A small image classifier, trained from scratch.
Model: 48-pixel images, arch swin, norm layernorm, activation silu, num experts 4, patch size [2, 2], depths [4, 4, 4, 4], widths [64, 128, 256, 512].
Training: soap at rate 0.002, 8000 steps, batches of 384, held-out accuracy 94%.
Data: trained on retinal OCT scans (Kermany 2017), 98430 training examples, 31.2 epochs.
Rows from expert 1 of block 7, named by matrix and row number. Rows with one number belong to one neuron. Each number is 128 + 24 x the weight over its row's rms, rounded and kept within 0 to 255. All counts start at 0. Numbers have three digits each.
# up: expert up (model.blocks.7.mlp.up, 4x64x128), inputs 0-127
# down: expert down (model.blocks.7.mlp.down, 4x128x64, transposed), outputs 0-127
up.2:163089179111097150170080138108150141150082145106102121117109115109134090092139123124130093041134112091099133117135124126104117154100160110140176155138113124131144160150134134120135130126124163169126131114111134141143141117096122163156143092144154111150155162093146089118165106109131139118092126129140116155154116082128138155165106102150140144145137120106169093125150142141105123122131
up.3:124093163071124132135116137130106165097096154120113093138135121102159185141113161107116084133128131140136120151154107130121134142119176098111146130142117109165136144141130086137076118105139149114148105087142124150123151108178128123145108125121115131159136155160156107126186141094132148131112164123094142116113146077189097110163142120112165136108120113085131163134141105099150101114128
up.4:144093159132126084143100098150109163152137091121101149138170152104140122113133093101146108116140127107086147179136119114151130124157146108098148098167093093113122135129110143150164102111163149158141124093186160137154152104179178106127146106132141131148116099102108114115131108103140124100081134117148138114131115117143120141132091097101156166144104160110147134179102100118142110112130
up.5:123101113142147140164178125109133130121117150163103157132093111133122143076117133105167112143137193107126092134157119148113154146151127133111153113101130161127111127135098121138142121114098140135131113144110183129177150154119182101104119143106103130115134127151093165100101128169111139135105084141115131122130129124095146122101136168138087103096151145116155118086119211115113140155116
up.6:159147078166094123085109170146145134119147112132127116098120103177137142149105119155124136118134111152156189116118133132131106096153099138121117117125167152140119123124110108135098101164117096155127132196105120119095118146082095164108139155143130175108113134112124168135120137144113131115161125174102112122089120149125125115081144120119073101136151169162116120104127077136151127139136
up.7:081095142154122116155160131177103104127140126159150152120137168137142120098119122098121143110132140088123093173147151152122194105121131132125139078106150115152126116096104111120167130115089134113095134132130161119098147148171130155163136095107124121151150108100125114131107117087113136082125151079140114087133181112106133139156089107153100152111138156079126165143137133139105135122130
up.8:107083143159110136177138124118120109073120163124164139146125145140154155117131146148158119136120137116103094132147178139105128147119138154172169105125127136189110116145109119116102146119173148145093106103144116127112115125134118121127136110147149072137145109137175147110146176133126172106155142085108104124114120090100122149152089114115162156135132097074122110125145089146116175151129
up.9:100053158149094129150107148099153121125123120165110146129143106139121094110142135112161107104158129110104137130113158112100169091128113131152106146188122123108118155117133117127132104143164107168145104112111165150143137108139138142132174108125162136137153144074105112130145079091113121082107140133123150115150157114134112162138133063153130154105125145123156138122185140116154117094140
up.10:129115081153096138159125137171097098136105116151174122114170150099167172110113147119127148135122097151132131110141129105110124075162131084138140117147132133114120090112103168115115113117111099125149118171117158100089143114113096127155110161181134147132138114109153165131104144099104133075158132111127135105118115146163120118119112096154125129175135169150145122108165138102154160115085
up.11:138094124134130143117101155183108138117176085126141132136122126152168090175134135141099149088107104118169140138117141138125137089130135139154109121105177095166103103107131093104134172123151106135120126128103139115071088161163111140127104078101147138140111161145117094147150112118125140154124110146155124124102156081112148097150162130156091125144107131133096173108144137107088127144136
up.12:152164113130203136155113134120155101144114135123123170153134130146083140146106084152184151143145135163121146126110111135121128123121118120104118126131133171154176106127108115115115159138161112114095102124109084086112145100128091101136154109131149156167125091135186140158110126175130096114163149097114126116151100135105132147103126161145101136117076149155109115125094121125112147160123
up.13:138142137143093132122155146110171130105172121165077085120129122118116157090105100181092116130107081129158123148117155114090065117147140129094139125173115105106147151138154152129139122150135104111122127171142151138120169111159134146116091156123152141106160168144143118105109168147119120103108089146142119082137139140148106125110132120138094104156094138112119142163128152129097132181130
up.14:129160158121137123134130133155128097063148131141164071146139150154100127144117126133112093105086144114162119108132105116168112133120140154103134105116130159143110138144130127146103181073145136136094123160096171122114142143096094138168088137151089108084123169143126139104127148176125104172144128113138129122142138160073147160117152153111140123130131123092106104092154154142101140112135
up.15:069095161107110101117092132130099188136097135126112130119164137090119117113104112116146113101157134130097143156161106132152137069161154089126129128173148090138115173131144162150103143128108123167150110136144111131136132105152114128167110079129148134145107163141137117142140107108114121109117178111147168159087159126158123167133125140123130179120122130098136151127122114108130075102115
up.16:150129144106160136132105116146134122119107113125128155137111108171112123134088088102120127152147140131130171121152113138182144138158150102136119136151130100177155126164154099157072117120126154060118098117099133113109074137112104119136129136160181147177150107135107107104099124156121119117111137069119168111172128106145148083128115094159127144145139125162145124142135123109164150127144
up.17:123156113100090129117089153110120156125112120130112098163100077140144092120132141159141105121148160123119153114133151166139146151154140151165126146171172112129126102119157091151108162108108115116152109116097129116126097115077132159121091113116106143122123152114138121097146092167118118130109132113128114183122096096103167148089128143105143140164123161152164150142124154139105078165181
up.18:101136118111104154132124128082112138084099149131111127117143105082122164164135143133201121099135167139119195135132122122142114142120128174188131159128139140160135139148151133102170157164112133148118111097114135117132059149116150137125093092100133122141107143123128124122133124120127145121112175120099158130151154088122116129122083149142145128132101106128171146098117140116109085160093
up.19:103096115141116137130123161151105084129114104112142127113086086167161140137134152189104123090117100152177161154117127179083116102110150113161138126132170090132125119140095144108083105137106154152132114199097081140123114140159104154127125126131164132150142151148123121079125111132113111105151128179140113150135142114107122137137137113116116127107148127162119154116120149090130161123152
up.20:143146132153136165115105135136127134155110140136135100101158121110148126164088144147076127102075133152141114102094107134111085151083126099122116161114109120096125157172139125157128159175122106126176134137151106135129141139129114131140094102134175149122118146165154113115114122151098133156122093150130093158106073108112133148153167165133140160091116137145118117080101178113129132116090
up.21:120114089152159111152121131113134148185139103094117112116148164155140086097100155108119141160127134142082086107144160112112126132144091135159135117141120150068142145141142112156165084192104086109135137154132097143100148152104141120111153123142143165118079078125104109135082133140117127097123109134116171134126097146123105110147118115179144132153117152153131141150149158110124123134118
up.22:122155139135102094091108126134157154122127096114179115121150132100138111134116126127121108165128161124105143081109130119153101094128102139131103182168115122120138121122142120147128150107101075151130086121092119114107116090114151123138114119152132130149079165135156148100133124133137108125164165119154136151176104129102139143167168179134118176149092118186137129135170129142105097100162
up.23:122144109120133161184146117140099095106134165150133109172170134119123118137116153080105122147127163145115084110163154124084159124099103131130156132092107158130125136157137126140160084142163089140137119112122067124089142133085102102161137136150079129102143110166177130114146158126145162151158119112115154098155096120098154140162115103131141111099122124115133107088118123125127147151119
up.24:149139079156100134105093133158100119166130100153122135133135158136162103114155124121102124126149106113087112177137166160093176087154133081117136128140130077121112098139126134145153078143095116135156125134135113118122161092178149110125121124176126142113127141117138115110136136110130159109128095131142146158080132128129139121146104097130101110173151150131118132192129084110128126182127
up.25:156132152088130093107117125132091138146110141142137081125163140066110142137080125167111119139124093155154120107080122146138100117133136143144125169143144096127155159141188087167133163158155117152135110111112103121100081134138099122140098127101156137127049137143149133104120133118127121117114138137149125159129112123097146130138164148143124156162102139153135130150167120154113081105125
up.26:134114126114158119166137135102155155100117103083119144156138095171138108150061094122122130130145141161100113155130149121124122154139139148128153117089108122106159160140122101152136138142148083114138106104130077139109151144129133120121148103095112153145135103176140150131143145135110122116135156098122147102162130105134159097168121166113166150115092144086144121125151105111048120179151
up.27:168117123114139159161102139085118094131097115115137147127134079115095107135111128149176143120127103121110149118084129103103129172090131115133117180108097148105181154152131134124113140152164101159165114123103118138114106115101114107132123118160198143131118143121153164120135110148111133136144110165098151187117055108130107143150151122151159138128111119153153101140102149115124147129107
up.28:130115124132146171147153134134143119094109161138105105099150144107122145124056111109100132113119136145120133129142127104023102118144119108088185120114092146116138154129111127129165075162109101119149133165161102136141148152136101139146128178134117163126168129158145143144134137105114126123100109128131141117149127127159141100134128162129109123107113159102138105074104143133125158133086
up.29:155110131143154138098113135112149133146160109095187092106100143148153112165121156112144148136090083132141064117103129112136099153079131133162100145116135097090126144139146140105137149147130144103131152127148155139126136143172106117130128101157156105083109117120079123179136117138128138135162096170136082149077108118136085140139131092131112112129154122134109165097153141117129167119110
up.30:111099147117108134139139159128155198123147102135129179117134136158153122153098099030119157122143148149144119141121110134163104114113122116102136119130135100116140155129146143106144140139123107097132113139117125159143165143139114141141125120087147133152121132143097105173131122109112133079118123127133153112147213102141169085106114144120105124102109152098125170097107142103114116140164
up.31:103110106147147123109088124090118150132138079144184140157124119151095136121112136113184102143167116120108115105128118134138140141115129136152093116160155140123114107150136104140157165118130154152106132137090120131154069128125115105112141094177130112118085162115123134144172128129141175142121119138132131103151148181140093123171134090139097125135147107154122120127188092128091079097115
up.32:111180124171139094155108095137158114124128104108144146141114088124100132127115167119132098158114154162127104145164089145129141105146133074096157110141097124081110127161101148138118103083114177121152130180114114112125153106137127127153141130186129148095151116113129164095115103178121136111129148127086106127141137168131082124132114120093082139109134151119132103124163164127147120133121
up.33:115106143123075093124141133149112113124136150132088118086143166112167107155127130162109139123105100128153093128082125110131111089114146148151127145132129061124138163119164139149152148145128081134115128116135106167085151150152111102153132117084137124157124100140161100139095160118125104100152126145178120102107136127081122160144145162181140126140103148090114165140143173123135143138111
up.34:139107133051130121136142140098118138147134128087117068117152134113126115129100181115149118104121099154116129124074131093136113123136131152157138090082142121142177165175159112154132122151144110157130105084127132154132134142159113106139127102116126127158094152110144125138116135100136099171158127169116121121117103130104086165175176145154154127150086152109115158140147143119118136116123
up.35:103070153109087122131114169110150158133097108164103137095113104150142114094109139143150107090160142092111140162113117134124137135163125096155087109170121080116169146150138137135132113164129124129148102115120135145144120097158118142127146101115153159162152148086129122148150088119100094092121114146153146141133145101140079129133117085170130144159141174127162158145167144104150114121112
up.36:149091167129170133143126102147084097152102148149158156150153140120093158114141099097099141115118126114107136149155108122089155124122166108109146112098128151174143115091111116094116104148128170113104145102103118109085117149135093137147147142180175129159146118124139104133128148122128144128113154107094131065142126128161127082138097081151137114086141137115130134124121150132160140084090
up.37:126123101128140155134117156103145160127086118142131075063116134106133107138078132126135152150124162091084129119151097145078097150146131116125125138149093079122154153139124101144133133122055120098148114143130102157186120167132118139106123173132129132132126141147131170119125151112135147132116082099126125154137159164128127156103085152163125134123137144161095132116169113138094139147116
up.38:104095131135133137157141153133102130101112122147152138129161098128165150149149180114157109115115201149096128094155124110154161162127142131175145080095110131184158117141106092151134128131132101103129097118131139142168104171133133143151110141118109165155141110118096099145115115091108089109154141094123134137123106103136092132103101120101139163119107136116172159105115127119182134121108
up.39:151180129143078128152141146127122116135106172168069117129159140079105133115137152118094100092102146135135140129111153100098099107106123122098194143144095137111154150153105156130136130081115118158164116137147124124101165072107139160100149145131133145134123164119168119140145137125125124084113135125103098132140082089148125124136105143106162148134104168110134125121102148143173123127126
up.40:126083156168113127129106145174097132127153093100148132116096146166172076117129108108097122127116126107137106137124148123116134074114145116146136085168160100136101135136116130141139106141115118103098126134122152175129175166127156171152143125147101117140140130106096096126142127107122121132118144130178080122168135151079169108139134092122080162158152153100105150122155149135113136127156
up.41:106111124131157165103121154158113071127148108135122168127133145138144151138124122108122125115128086136179136143116109104173164105110141134157118110096109136148115162150135171119116099135127155144115121147126142138106150166164119081163125114115132127146150123142069144139130098091122132154135139142100158103124209190141151093127116101148087098094141111103125097101134118120141114133091
up.42:112172120142115115143127100148103123192097161102099161120109130086130111125157172126100118082140166125081134118188121121148185141160144127127153112135153128167129099130148131141093154107133142143130129114087113110148140091143140159138151104106075120149120146101149088122121128115145085116124143136126108121129071138123088146110118137107115146125092143132136151163089132158170113120140
up.43:116175124116131157149153123113109105112120184130112084149116132112137130138165174139092141076127153117147133127135128091096108129121149128142129085124097160120104129135127156091151147116157125176149122081136159146149118139112177155111100148099099109113179129098164153103167096131126142146170107126101126124084112069122134121100141164091129124117130129091127148117133154130167127152133
up.44:129148130113150132085115146093159155130114143168066131081163119124136157141128140086101086126144101156160141126124115128170125109131131112092128140144112086096138173151134083135136153141160133121133135092127157097121150107117118129138118149107091150100127171102110119146098084115123107142095143150108118086148144164168103094137134124150134152143158175135142148116134105146147098071117
up.45:104131150120145152118115120112122117107099143184127140086205126117097151126127156149130090141132118103139140110100067090155148108137134080146085119162133100134167150144133143151086125110137147096130114078120154135112072105143080118153106114166148152118143155112149134154129100117120136147136138144112159144137136123119121155121118098142178136143147145113135123119168128133164103137077
up.46:167112110128140121125121126134125151173158133148122085121169193148092118089099115091137133147131090122102113103137111122152132123131112130148125121134101132097142145149145141157135132120141143119119145132097126138087128144122110130117150147166133129124087085082114128182092087105156072119123092133139113124112118196128090150138077102147177130130125188154109124126128125135151114088135
up.47:132170101107137136153105100131073075116103133127171095151124077143118153177127147176125154101112114118180127092116146142137147145103160147131125139094121134140124133161132107130116147158110155121143134151089153101123109175103086132154086113164138130095116124143126128097115129135112127176149123144097125145143119126074120132139118111139129117112132123171140093111127200139132146122087
up.48:131132072142154155139164093129134108091083144123148093076114100154122147186111156129115189151138143129135116123106153130122115178178151151121089147117095124108128124124135154139130126127157118141132110130110153137150149163125146110101127175098158136101129104120101188126131157138096149123142119145083119125117137117124125089092150153148136114096126140115156133106127175095093117120090
up.49:123110101133153158097121137124144103088131121144096106139144144154123176125107137140144109115117109098113139168146138135096175170134105152137165110090105163126102155167106113126136123139094132135108134123143112138095151116101126096099112158134141140139139125170132103133106158084148172154060149132126136123146108113145125135144076062118193111175145132099119112102105105116114120134116
up.50:133109126108125137103090157170129144133151124149132115125100099186130118135137142129119117119135098075112125109130135178138114124075127114097103132149127093129155141129160158107076142140150139124128130142120128148080118152113103155150130145160169146130149119174123135132120061110089084142151086119155084156105135105093124121127163109161133128121159140138118166082112159178131154118120
up.51:116133112102128105144174134131079144127113152156155108156168136127139134086111158132067104138100136120085122152155135141118135114169108095118143138124113125145127121115100121117103094161108084163133114143141101117175154106134140100168132132134136142141154143113150147119103132152129123087174120139102143146154128146181092127165127137092111147111104150124147141178111047106164128123130
up.52:143133096107162096161140078129076093135107120135169118186153131127126129149123151122125145144120164133138146154106165123123153144134142153124121157104115134146112130133092110148148137168124084162120119115132131109114120134121131122122146095127145130143067099137169130078136171135121171113134146120077135178165132101140135150163102144094159102102117109131170097140150078085108116139121
up.53:131100122085188147144102130103126153145100100076135136108132106144128111143124097115157118141191117146092111133135114134144196185131102143138153124087123178163149145154151087122093123144130124150135124107115122132163118146110131110129153131114085133114106107147111123127135165099125144170111131128112135135113096127137163103101175113159160139115143120129143093139077089123129145090122
down.2:097093084125127093144133114109111112111089129132108121146098075167152155176134101117184152127123127138141103158137150181097135145122163167089118130123133104113110151152121102108128146147123161108162131119158151117169126158138139105105123090114104130092136120133097158120136163130080142141155125134106094137116154128125103098117123147135153115076173149096147111117120134096114160172097
down.3:133168154109146104153126161114102131124085129140133092144151153118100153108096132131115095113128121117127114119109107095139124133117151129162153128116129112157153151149140130136120093134077110125120099131079112138119122125141102113193103143128103134171106132164152098118127156101159141089122184099096149124190132156125171162152100099103136150158120100141179101114159110146089103113133
down.4:073102170134107090166144121103147153151097152127105128117112131107161114102119097145171108106116110135124087122157127166143165109158115132122146107162152119118116143165179151134135133119123138105139130133116104088151097117133108123116122071090097102143130138085135102176132127136152086090138109109160122149107157139167118138115121138194138164136119131099109152162135157141160104137139
down.5:131130123110092133142104111167112114056121098087172173118136080123129132176128113098132137161091126120111177132094083104111133143125130152116121154122089120154162113132088141109122121124103109121128145131141136168118105130136103104158087157169142121145150157108139146086146177139115165161138149151119157121152129082127147114124145120155131128135103075128161085157120120132151142134126
down.6:079132138136144116124092115135147140138101121168095149111118126114119128113150164141099090087183107108131120118162154144136141136093152119138156146135118085125116136141184150086094139108104134145105110137106103124105143090126088137147101086097134130129133120194152059129137128136077126107119141120121128149138154126128157148143140125125122170140129104098185141166119138183118140121136
down.7:140117141122107083126091126119149156130097126086111114112094144088110106129104101109164110134125151138108091131117102119112128153162120107118152130156093140110115144159156152167153131106108117156188127154165117146160144087128129131107153117123115153109109147103132130174157130175102141094108112173122113167116104115179094129117143164112113147119131180088141173164127128130156108145099
down.8:085162107188090126144144128132138149129083185134090173087166133098120141117144122121122097107124144117087145107180117150118120093127130105085150144154082127140147123152111152100112114098116122165155144126155102100149141088131102121111108119086154121139134186130158134141152146122139144115092149097112125127122136126120091147144143169157146133128103096116126111146111143094155102110103
down.9:124088135121159093122172131118123135148107117130160140116152112136151130137093106106161137175104121162140114129125162151151112101133102106132093157152171084108162109101123094123149118176140108107128080128123131110135069123171100126146113129147151162144099126118093145128132105156101091085138160127161130126155121157133116084113147132148099160147104147175102148167125145098145142087128
down.10:083122093114104107152145103130116107129128159134113141109102081138180131131174155135145081107157125087124152107137135134109156132133141171122154103121158124121093103087155155094103128103099159138091119127125178090159150115119155137111163125146110121104165142138142141082122137115100151162104135124108122123093128099087169122125152118122103113146137125117158143135135181157112170118171
down.11:127120126104140129093142122142112141166123116147128096113139156139148107085111160149143124146114109147134088128133163156188145107150100122167101112167130127119128155157166123173135173188123122118135128111116121101101071141116121136133138113118118162120090129115077121157091097124127087103132083111139132140115139155128106103115130140185134133153156147161119144124160153111159067117094
down.12:093148145122133172106097131155146150088121123141114135124122122120107144097114147118104079127164141146142159122169099122159120125122138099110142119126148137171145135125108112140116119143111141125093127116101072158093120135114090149126085114103113125173120145198138065155166155095147158137075155140126151130167162138120145143143100121145139117150140077136120123105110113147118085129086
down.13:135142165155124156107139136114159145170115116141130132089140139077131069092128137140092125115133125142132103060150129113130095108148100112166151129146127124129124125142151132127139133121089119110153074155158084100114094086114097162125118148135132157105132129144151119165101095153099123119119086114141142130117105138165166111081162146125097160151103122136135153137105168164167154111141
down.14:132117137132127155085069137173114153125125103123168148082172162136155112140100107121084132161153088151117103138111166143159088083135117061145103164166125090130132167122149119132150139177137099118154120152097128115108124124138136142112113128115150144127102143082103145126137096119112116120094124104163133116117127164140126123129153122165125161134131139166105119160132125079149103111118
down.15:117121119150110134124155137108161179165108153167094135092147146119140131079131097111129118129129092133111124117171118170122121101166107108132129130177132121112127150133155128141113144130152120124131084132107119086149120098150109110110151127079113120120139161114125123166107127134144097109096106117153146079118169180152103087104143183185120147152111134136092080155121127101142112103142
down.16:113157115119084172144136129159120091103124151138107100166133103141142132106144114151114142093103147100143141108146081126138130154157167165158143084095103152162103155150138143157096145098107157115113138101162150143144139145123136089129118147106107133117167116125118121123090160130154140147154115108095132098115149098142154155140093117129140086118167110090165064085126138113125146155103
down.17:154132129162121156129121108105164126132119158114123130125087118091090102126128107130108147127148175133131135080153130099109092158149115125151140162128113161132121074109112132119131120099153123162135118157146118159144141089096122160082138162135146080113119087160182126145164138153129165140105105175133104152122070121123140149113116126097093098130097145136133161141095126174133166151134
down.18:114077148114109133115125156103153165113099119154115160100151125111125134113122114110170117170172126123096149155177136166136144110139102102146093143183101084119142143121148091101117130118148115106142116093099101110136093102141126119121133124109125143129125153099114142142122109104131095114122127095152158110133149154180070104125145156184158145141137146143104132166147090101164091106138
down.19:096130115098157111120101135099147167158129110175099107124153130167101151118137120131139112109159103114094075134158125147179169148143122117111122117154118144113132166134181108142109109152134155069122115101093152103144135135137145108150123104125134157087119133108105119146086113114154074126118156103131159131155175144078094102125120122141141149126142124115141111098124141104111072123164
down.20:161100138145124111155142118110163121138120133086117098146123125105110097116123068137171135157109148143133116139115131124125139125176087146099116152141127162097151149149119125167163097095146123138150045118145116135134111115113153142093144125142110130143122105099124163162110089182130104125140109154141117139100079101176067117099144149147139134120121164131115130180127124105141123151137
down.21:108115113158103131125136188137168131112116143154108122083186106168154130118147074105097108100146109116116143135152099130137135103163135132101141116148103092111130158121110153104089103109154137080112169112103160125129141117164117152137136168113094141120163175106115155118125134119149101130097158093124132093145166148123154082100122108146141104156151160134119074124129125104133142126143
down.22:143140116110105137143119114128096100119156141078136140132124110120118113167110119097118159134117154156132172130098080091102118112143131135114139111085094134121130110143091124173129118090167079164155133136166135158141191135158135104154175155159101146102136137126147142098142152106147145156130125150122129116155098136115135169142141150098104099088105155116146118115138121085110181109086
down.23:128079131155122111083124121146141136129140127111154135089158144122173140167119082120148126184113146142119125121126150164141074074103098113102074194152121091118149152125136136123143122133139085137132106143143137103118134112114146105135124140165160124133101112141068153136103094153110124127141131131165112141096127152136074099114149172171122141133109129147119149138157108114130138101098
down.24:110097117127089072156173129078130158151085175161106118108115123109141145122114107107159121138113096075102114129141118172100138139137120128128139127164159112091125130121150157120103127095112130135147102154131142107174127090135100111141152121109172115130125168124155159158114122151118105087117139135159117097111155144139124098128126181159116175147097139114123139108146166141125129080154
down.25:160155143093135114095107102127095105150150121084168099149104165105124130153127112103099152150084136173158096101100104090143134130134145154150120115097115140150106118166150140194177124111077130145170098149160128152128134157129148085137124149169100099125112086120116119142147136150138145146174105150127112098102102130156138147159125126119108114107119124123131149146139126121139157137086
down.26:089118092142096138139129119185089108096149156123120147140132135160150142157147114126163144131126114082123151133156160185117077108118134152105126137137146126137113104110107115090078114125163145113109118093164132100138159139107152124105130113120158100132156114135133157126138162133120180159126137079120104136123166117092129131167136166141157096111145097104110134092143102106065116148137
down.27:142083157073179096088099146110136129129144104124155092163132159119100152139088068110182151155118125114136128167100151124134144141124102120111085137148150134113135146110123090125153093156114112119142109140137148154118122137155147105113114131162153126171081099121071144149135110130133125147106149150151141149126119138178103121127121105106156127118137146135106172130159076121103101124135
down.28:168129140148131164133153102111144095134155142115152100129124118075136119132141127132109137147114157124135135101117099109076093111117114145111122181099130118115113120119119153103161091099124103143121074157161140104147136107119158119127136155191099106111141105153174150094114125150119150168178105156134117119108078136162141167113134142103100111131109133151136123107127118166125204131136
down.29:127135120142101156157168110175090105136151164100117140151142125160144128106147113169129106132088112115139140159131122158139146130152102136082139104132140213135135133133107136160130114143165144130116144087141114118089118145113133122116128129108156138151159157116133139116116121150158126146111096140136122118104101092080113111126145145170139098121128134126069115128084181073135070131150
down.30:145076131133153105098122157158096130109102095120157125132124162149144121124093109116188146177139132144120100148128180130137111131132132083160086134150164124156149102100136108130117119165103126103115074122120119131123093125139117130132097122133145170176101112110093142132143147146086146079138147091131131148124146129160122129119119106161134118165180126133119144146169076108143095153116
down.31:161147095112110158108154129143117111152144142072141087101124156109169081161119130138107142137108121158140134119099140133097097080127091133136126143130125148097127110151144131134147105134151109160150134123181119116135137131122152156118155142125136134114133140117128171143139092118131121161150070168140129129098074120140121106126192152128111099127106172133070193106145155097146133123134
down.32:147139150111117151131150139090151148174143124103119103097149137084134081106114112148106134142121125163121113112115117123132128090176084130179116152150151124126145126141146116146167143139145091138156110147105096119105065110108118130126132132117118126143113121131128144143101088140178073127140099144177157101112099159140111116108167153172122157158069141173105137143128121114149133099148
down.33:155178143150124160097123089112152138190141133106132125136096118086104091102134151149076149148113138168146121088144103129158096134138088113119121161126113157128109103160127138173159161132129132146138105133136085106128087111109128114140124119144133098116100128165152118138117105170175113138148078178153133138115087147145117140126134140145086134138085117173105122145106152143150134110118
down.34:141145122078074154135146102133100113180143133123132071137147094122129116105183165164080123097106120082149149127126097125123133115105145163139128087118118137110115156152120155158135133104101182103128117107149160118153099145144150143136126154138118143128165142114138115120096096112155108186143091155127112125113108107156127109140149099125163098127143149145118119116135179112158139105093
down.35:110087110118164093138156164127133147140107100119155139123148155142144128135065125123165148156121112139120080130103173133124128115132097118132104115155132135104164125120126082137172150181138074144165096151139120135137089153148100131123131126111161167118084125082096158135130116116099090080152125124140141117144120170128102113107158135152116151120118145133107162156150132075159111107131
down.36:107151101123120109160129124121141110105119144106115106133116127107129139148097120130141102120099135118137130125083121109081090150117133146087155133114108160111132153173094138139139094114130108164146101173194120156114190113128145124107130126109113130122150117173142158131146161143112168141118144172101124149121102113141154174139119155074157109109109144077148123089131108142077139177110
down.37:106159116170088163137148104118128111148093168130118146133145110109108120109158097139112122129103109103104139128143066129102129122148121111127163134124119172111137131138103176104115105098141132163147105137120081120128136070106095088163151144156135079134148176113204139148132151151169132155144137146135163104145114149129132126124131153134131137141115097117117070129127160110166122110139
down.38:125135130158124141114127159092186143159130142114103119112102122102089103130086075119119159121120122163136111077143098119128122166181098115165106115152115160110131112160129133166116106115144113123159069139157093155148130106126109144110140156115142137119145096129148134201149116151142115118124101169157135149150106135180118135092106135113110126127108152132100132122093130115181130148134
down.39:135115129140119157149151130179118089125151131098152084127132112114158104117142148132108119134102165145138123134136135132096101110096104135139143092101135145120086116167122157144125149073128152118144140141176128128149111107111166151112100137155106109118148133151129176112126107173110139174163081134148108151085076076119134109149146127107145102131147131123088145087138162117160177156106
down.40:112098148109154092113098143096128167154093096127147127124110166129115135130086131118172122122163083131123085149118153137155149153106131106139103127169138103120157135134163092123122148167124129129154126110085113130140085127174085125152108069115153132148075160111121105150158131098104100085114147125139135162151154152133117132149136114149129169137130135138118163164143113119120070118147
down.41:132134114130151091131134088143094095081143120104131156179072109143138159172138151140150149123125137120164143151094130107124126168113150146090121116084136147150114076108089119106139128131103153147125161147155153151131145149121130117123100132146134106120134103145122135071155174136099169121148142146099109150121126105102158167116113126076086114095154096096157142138109133146111151163125
down.42:120134137093118123158103113107119105137146114090137078168121099105121122132123108115130108129103169133115130135104098122105130126120126142101110108113148158128135163181115150168151134106068124126142179183167151143127144116068166096112125123180101125155133096150107128145105121154125149162149128162128130159103097101157123144132111118108163117140119126110148123102129108149115184172087
down.43:111110104102118135158103136166124122084118100097128169131147081139146137145131101125147101138126158132110165123116110136169175170123158170158144102116119139160135144166139136134085148101150142101121130101133164118141119159155155112109123090110112142124156170107095133100135143093090117171125129099104105136097139087155102110135145135139155104088154099108157084144130109093140104164100
down.44:163091122149149115129158073110110119097110168115121129095104169137138145150162155122107125137130139110136138157129133135105097137082154139069159148109126113131115123109110157087107119118125154170071171094124123126129156127132124164083123112128143082130129141160178120114172159144098186137137137152105095146114135103120126122162129156121152100102131123092101147149096110159125133143125
down.45:099111131087125127113162157120110146116143139160097096126176151155183156124140133088154127153130095132122119131167147150159131086109115103134128135122135087121157173124160100121101098132121140061131120096141133100133138141138141110158152165112091166152146116115088126138078103102149110135123145071129133097148167162128099094149130127136167112135155118142112151097126098108132136100116
down.46:108137170134112141123155138145119134103146145150099154104165143126144121113184123121119127111150129112137120142169143121150132120098150111108171090103105099143106145106152140091096083112137176078091190084147144127162173113154128145127113137102093125135152169116143080124087157129155144132089145077126109088134164106128132109141135115121140091126165121108116128136096155143129125121135
down.47:080090108110119127133142148144109120141120110135148111136104135151142116137077085132158153125127087130126129168118122174079131082160145126144070091172160110117126121133143143144106152140127113126147086172101127121113108148156089112121130115116153167147137144115091162144146134120090110112175107122139164108121162148130145108093142138162121130118142152118104140111176136057115112143140
down.48:103129080174079129146163097151120118117117173121102182116119118131146124129163157148134107123130105089121158103143092155124142111118120142078145107109122146135117135163116159108096155129148135169131118098158096124133143129107092106141141104105143093102165168156150147118149142129106164152151107151105142134089128096104124105154146184168120102100141102090110098128104137107165124138124
down.49:119111135113139120124101144094110129116105176140096128096148157106171147160172107099138085114137135116103125119153114135112147129121144146095154139120117096121114163165180157107112086093153134139138129093144149129149188120162149109124132106104095127142129152122136122119157116117101131153108145111100127138078137107154082145159137175145174128113123139068129148138134086158123112116074
down.50:074080115133128081140145150112125150151094130179088139108163125141154149126132089111192105133143096108105098159149157167150156109145105104142128138172136091089141177140134134112110095138127132106134106091119143099146144109179131097124156099100124132141124145097094126148121117119131120110104161117147149113134160149146101081126126135163150150144136153116122129132150132095133084109140
down.51:114105153117136158140109124073196150129160113116128114094133124106133120133112087120129106149132097118108143109118119121083133100137105124112107144166169085098142122118173148113122085106157117126123109125119144153129134102114149154092151144147150107126140119143143143170132105135117117180129155165160143109117095147155101106111134114081146167164082148144125163117137124171104167131185
down.52:120101088135132132104118139116134147147142125144134129113130107143129156154088095121167160140119067153150124146124158168092098108149099100143085147159162111069129127134119112120127137126184111133132073141136132116128131098161120111107157128127178144087132124120123176160120130130113114146137122159162128092103128163137088103102151162122108132114132171124085156103141119068108123125148
down.53:159131144137121135132127144105134126166116113108153107126143142093113073103096108129095140129109154142109105109120122124108090085175079116157138139161151127117152109143124120161180171131128070142151113141140105140112057100102115143116131136156115144142095130130152133145122103133158096111124077125170144124103095139156114137120148147153129149179089174158110145139165130141156152121118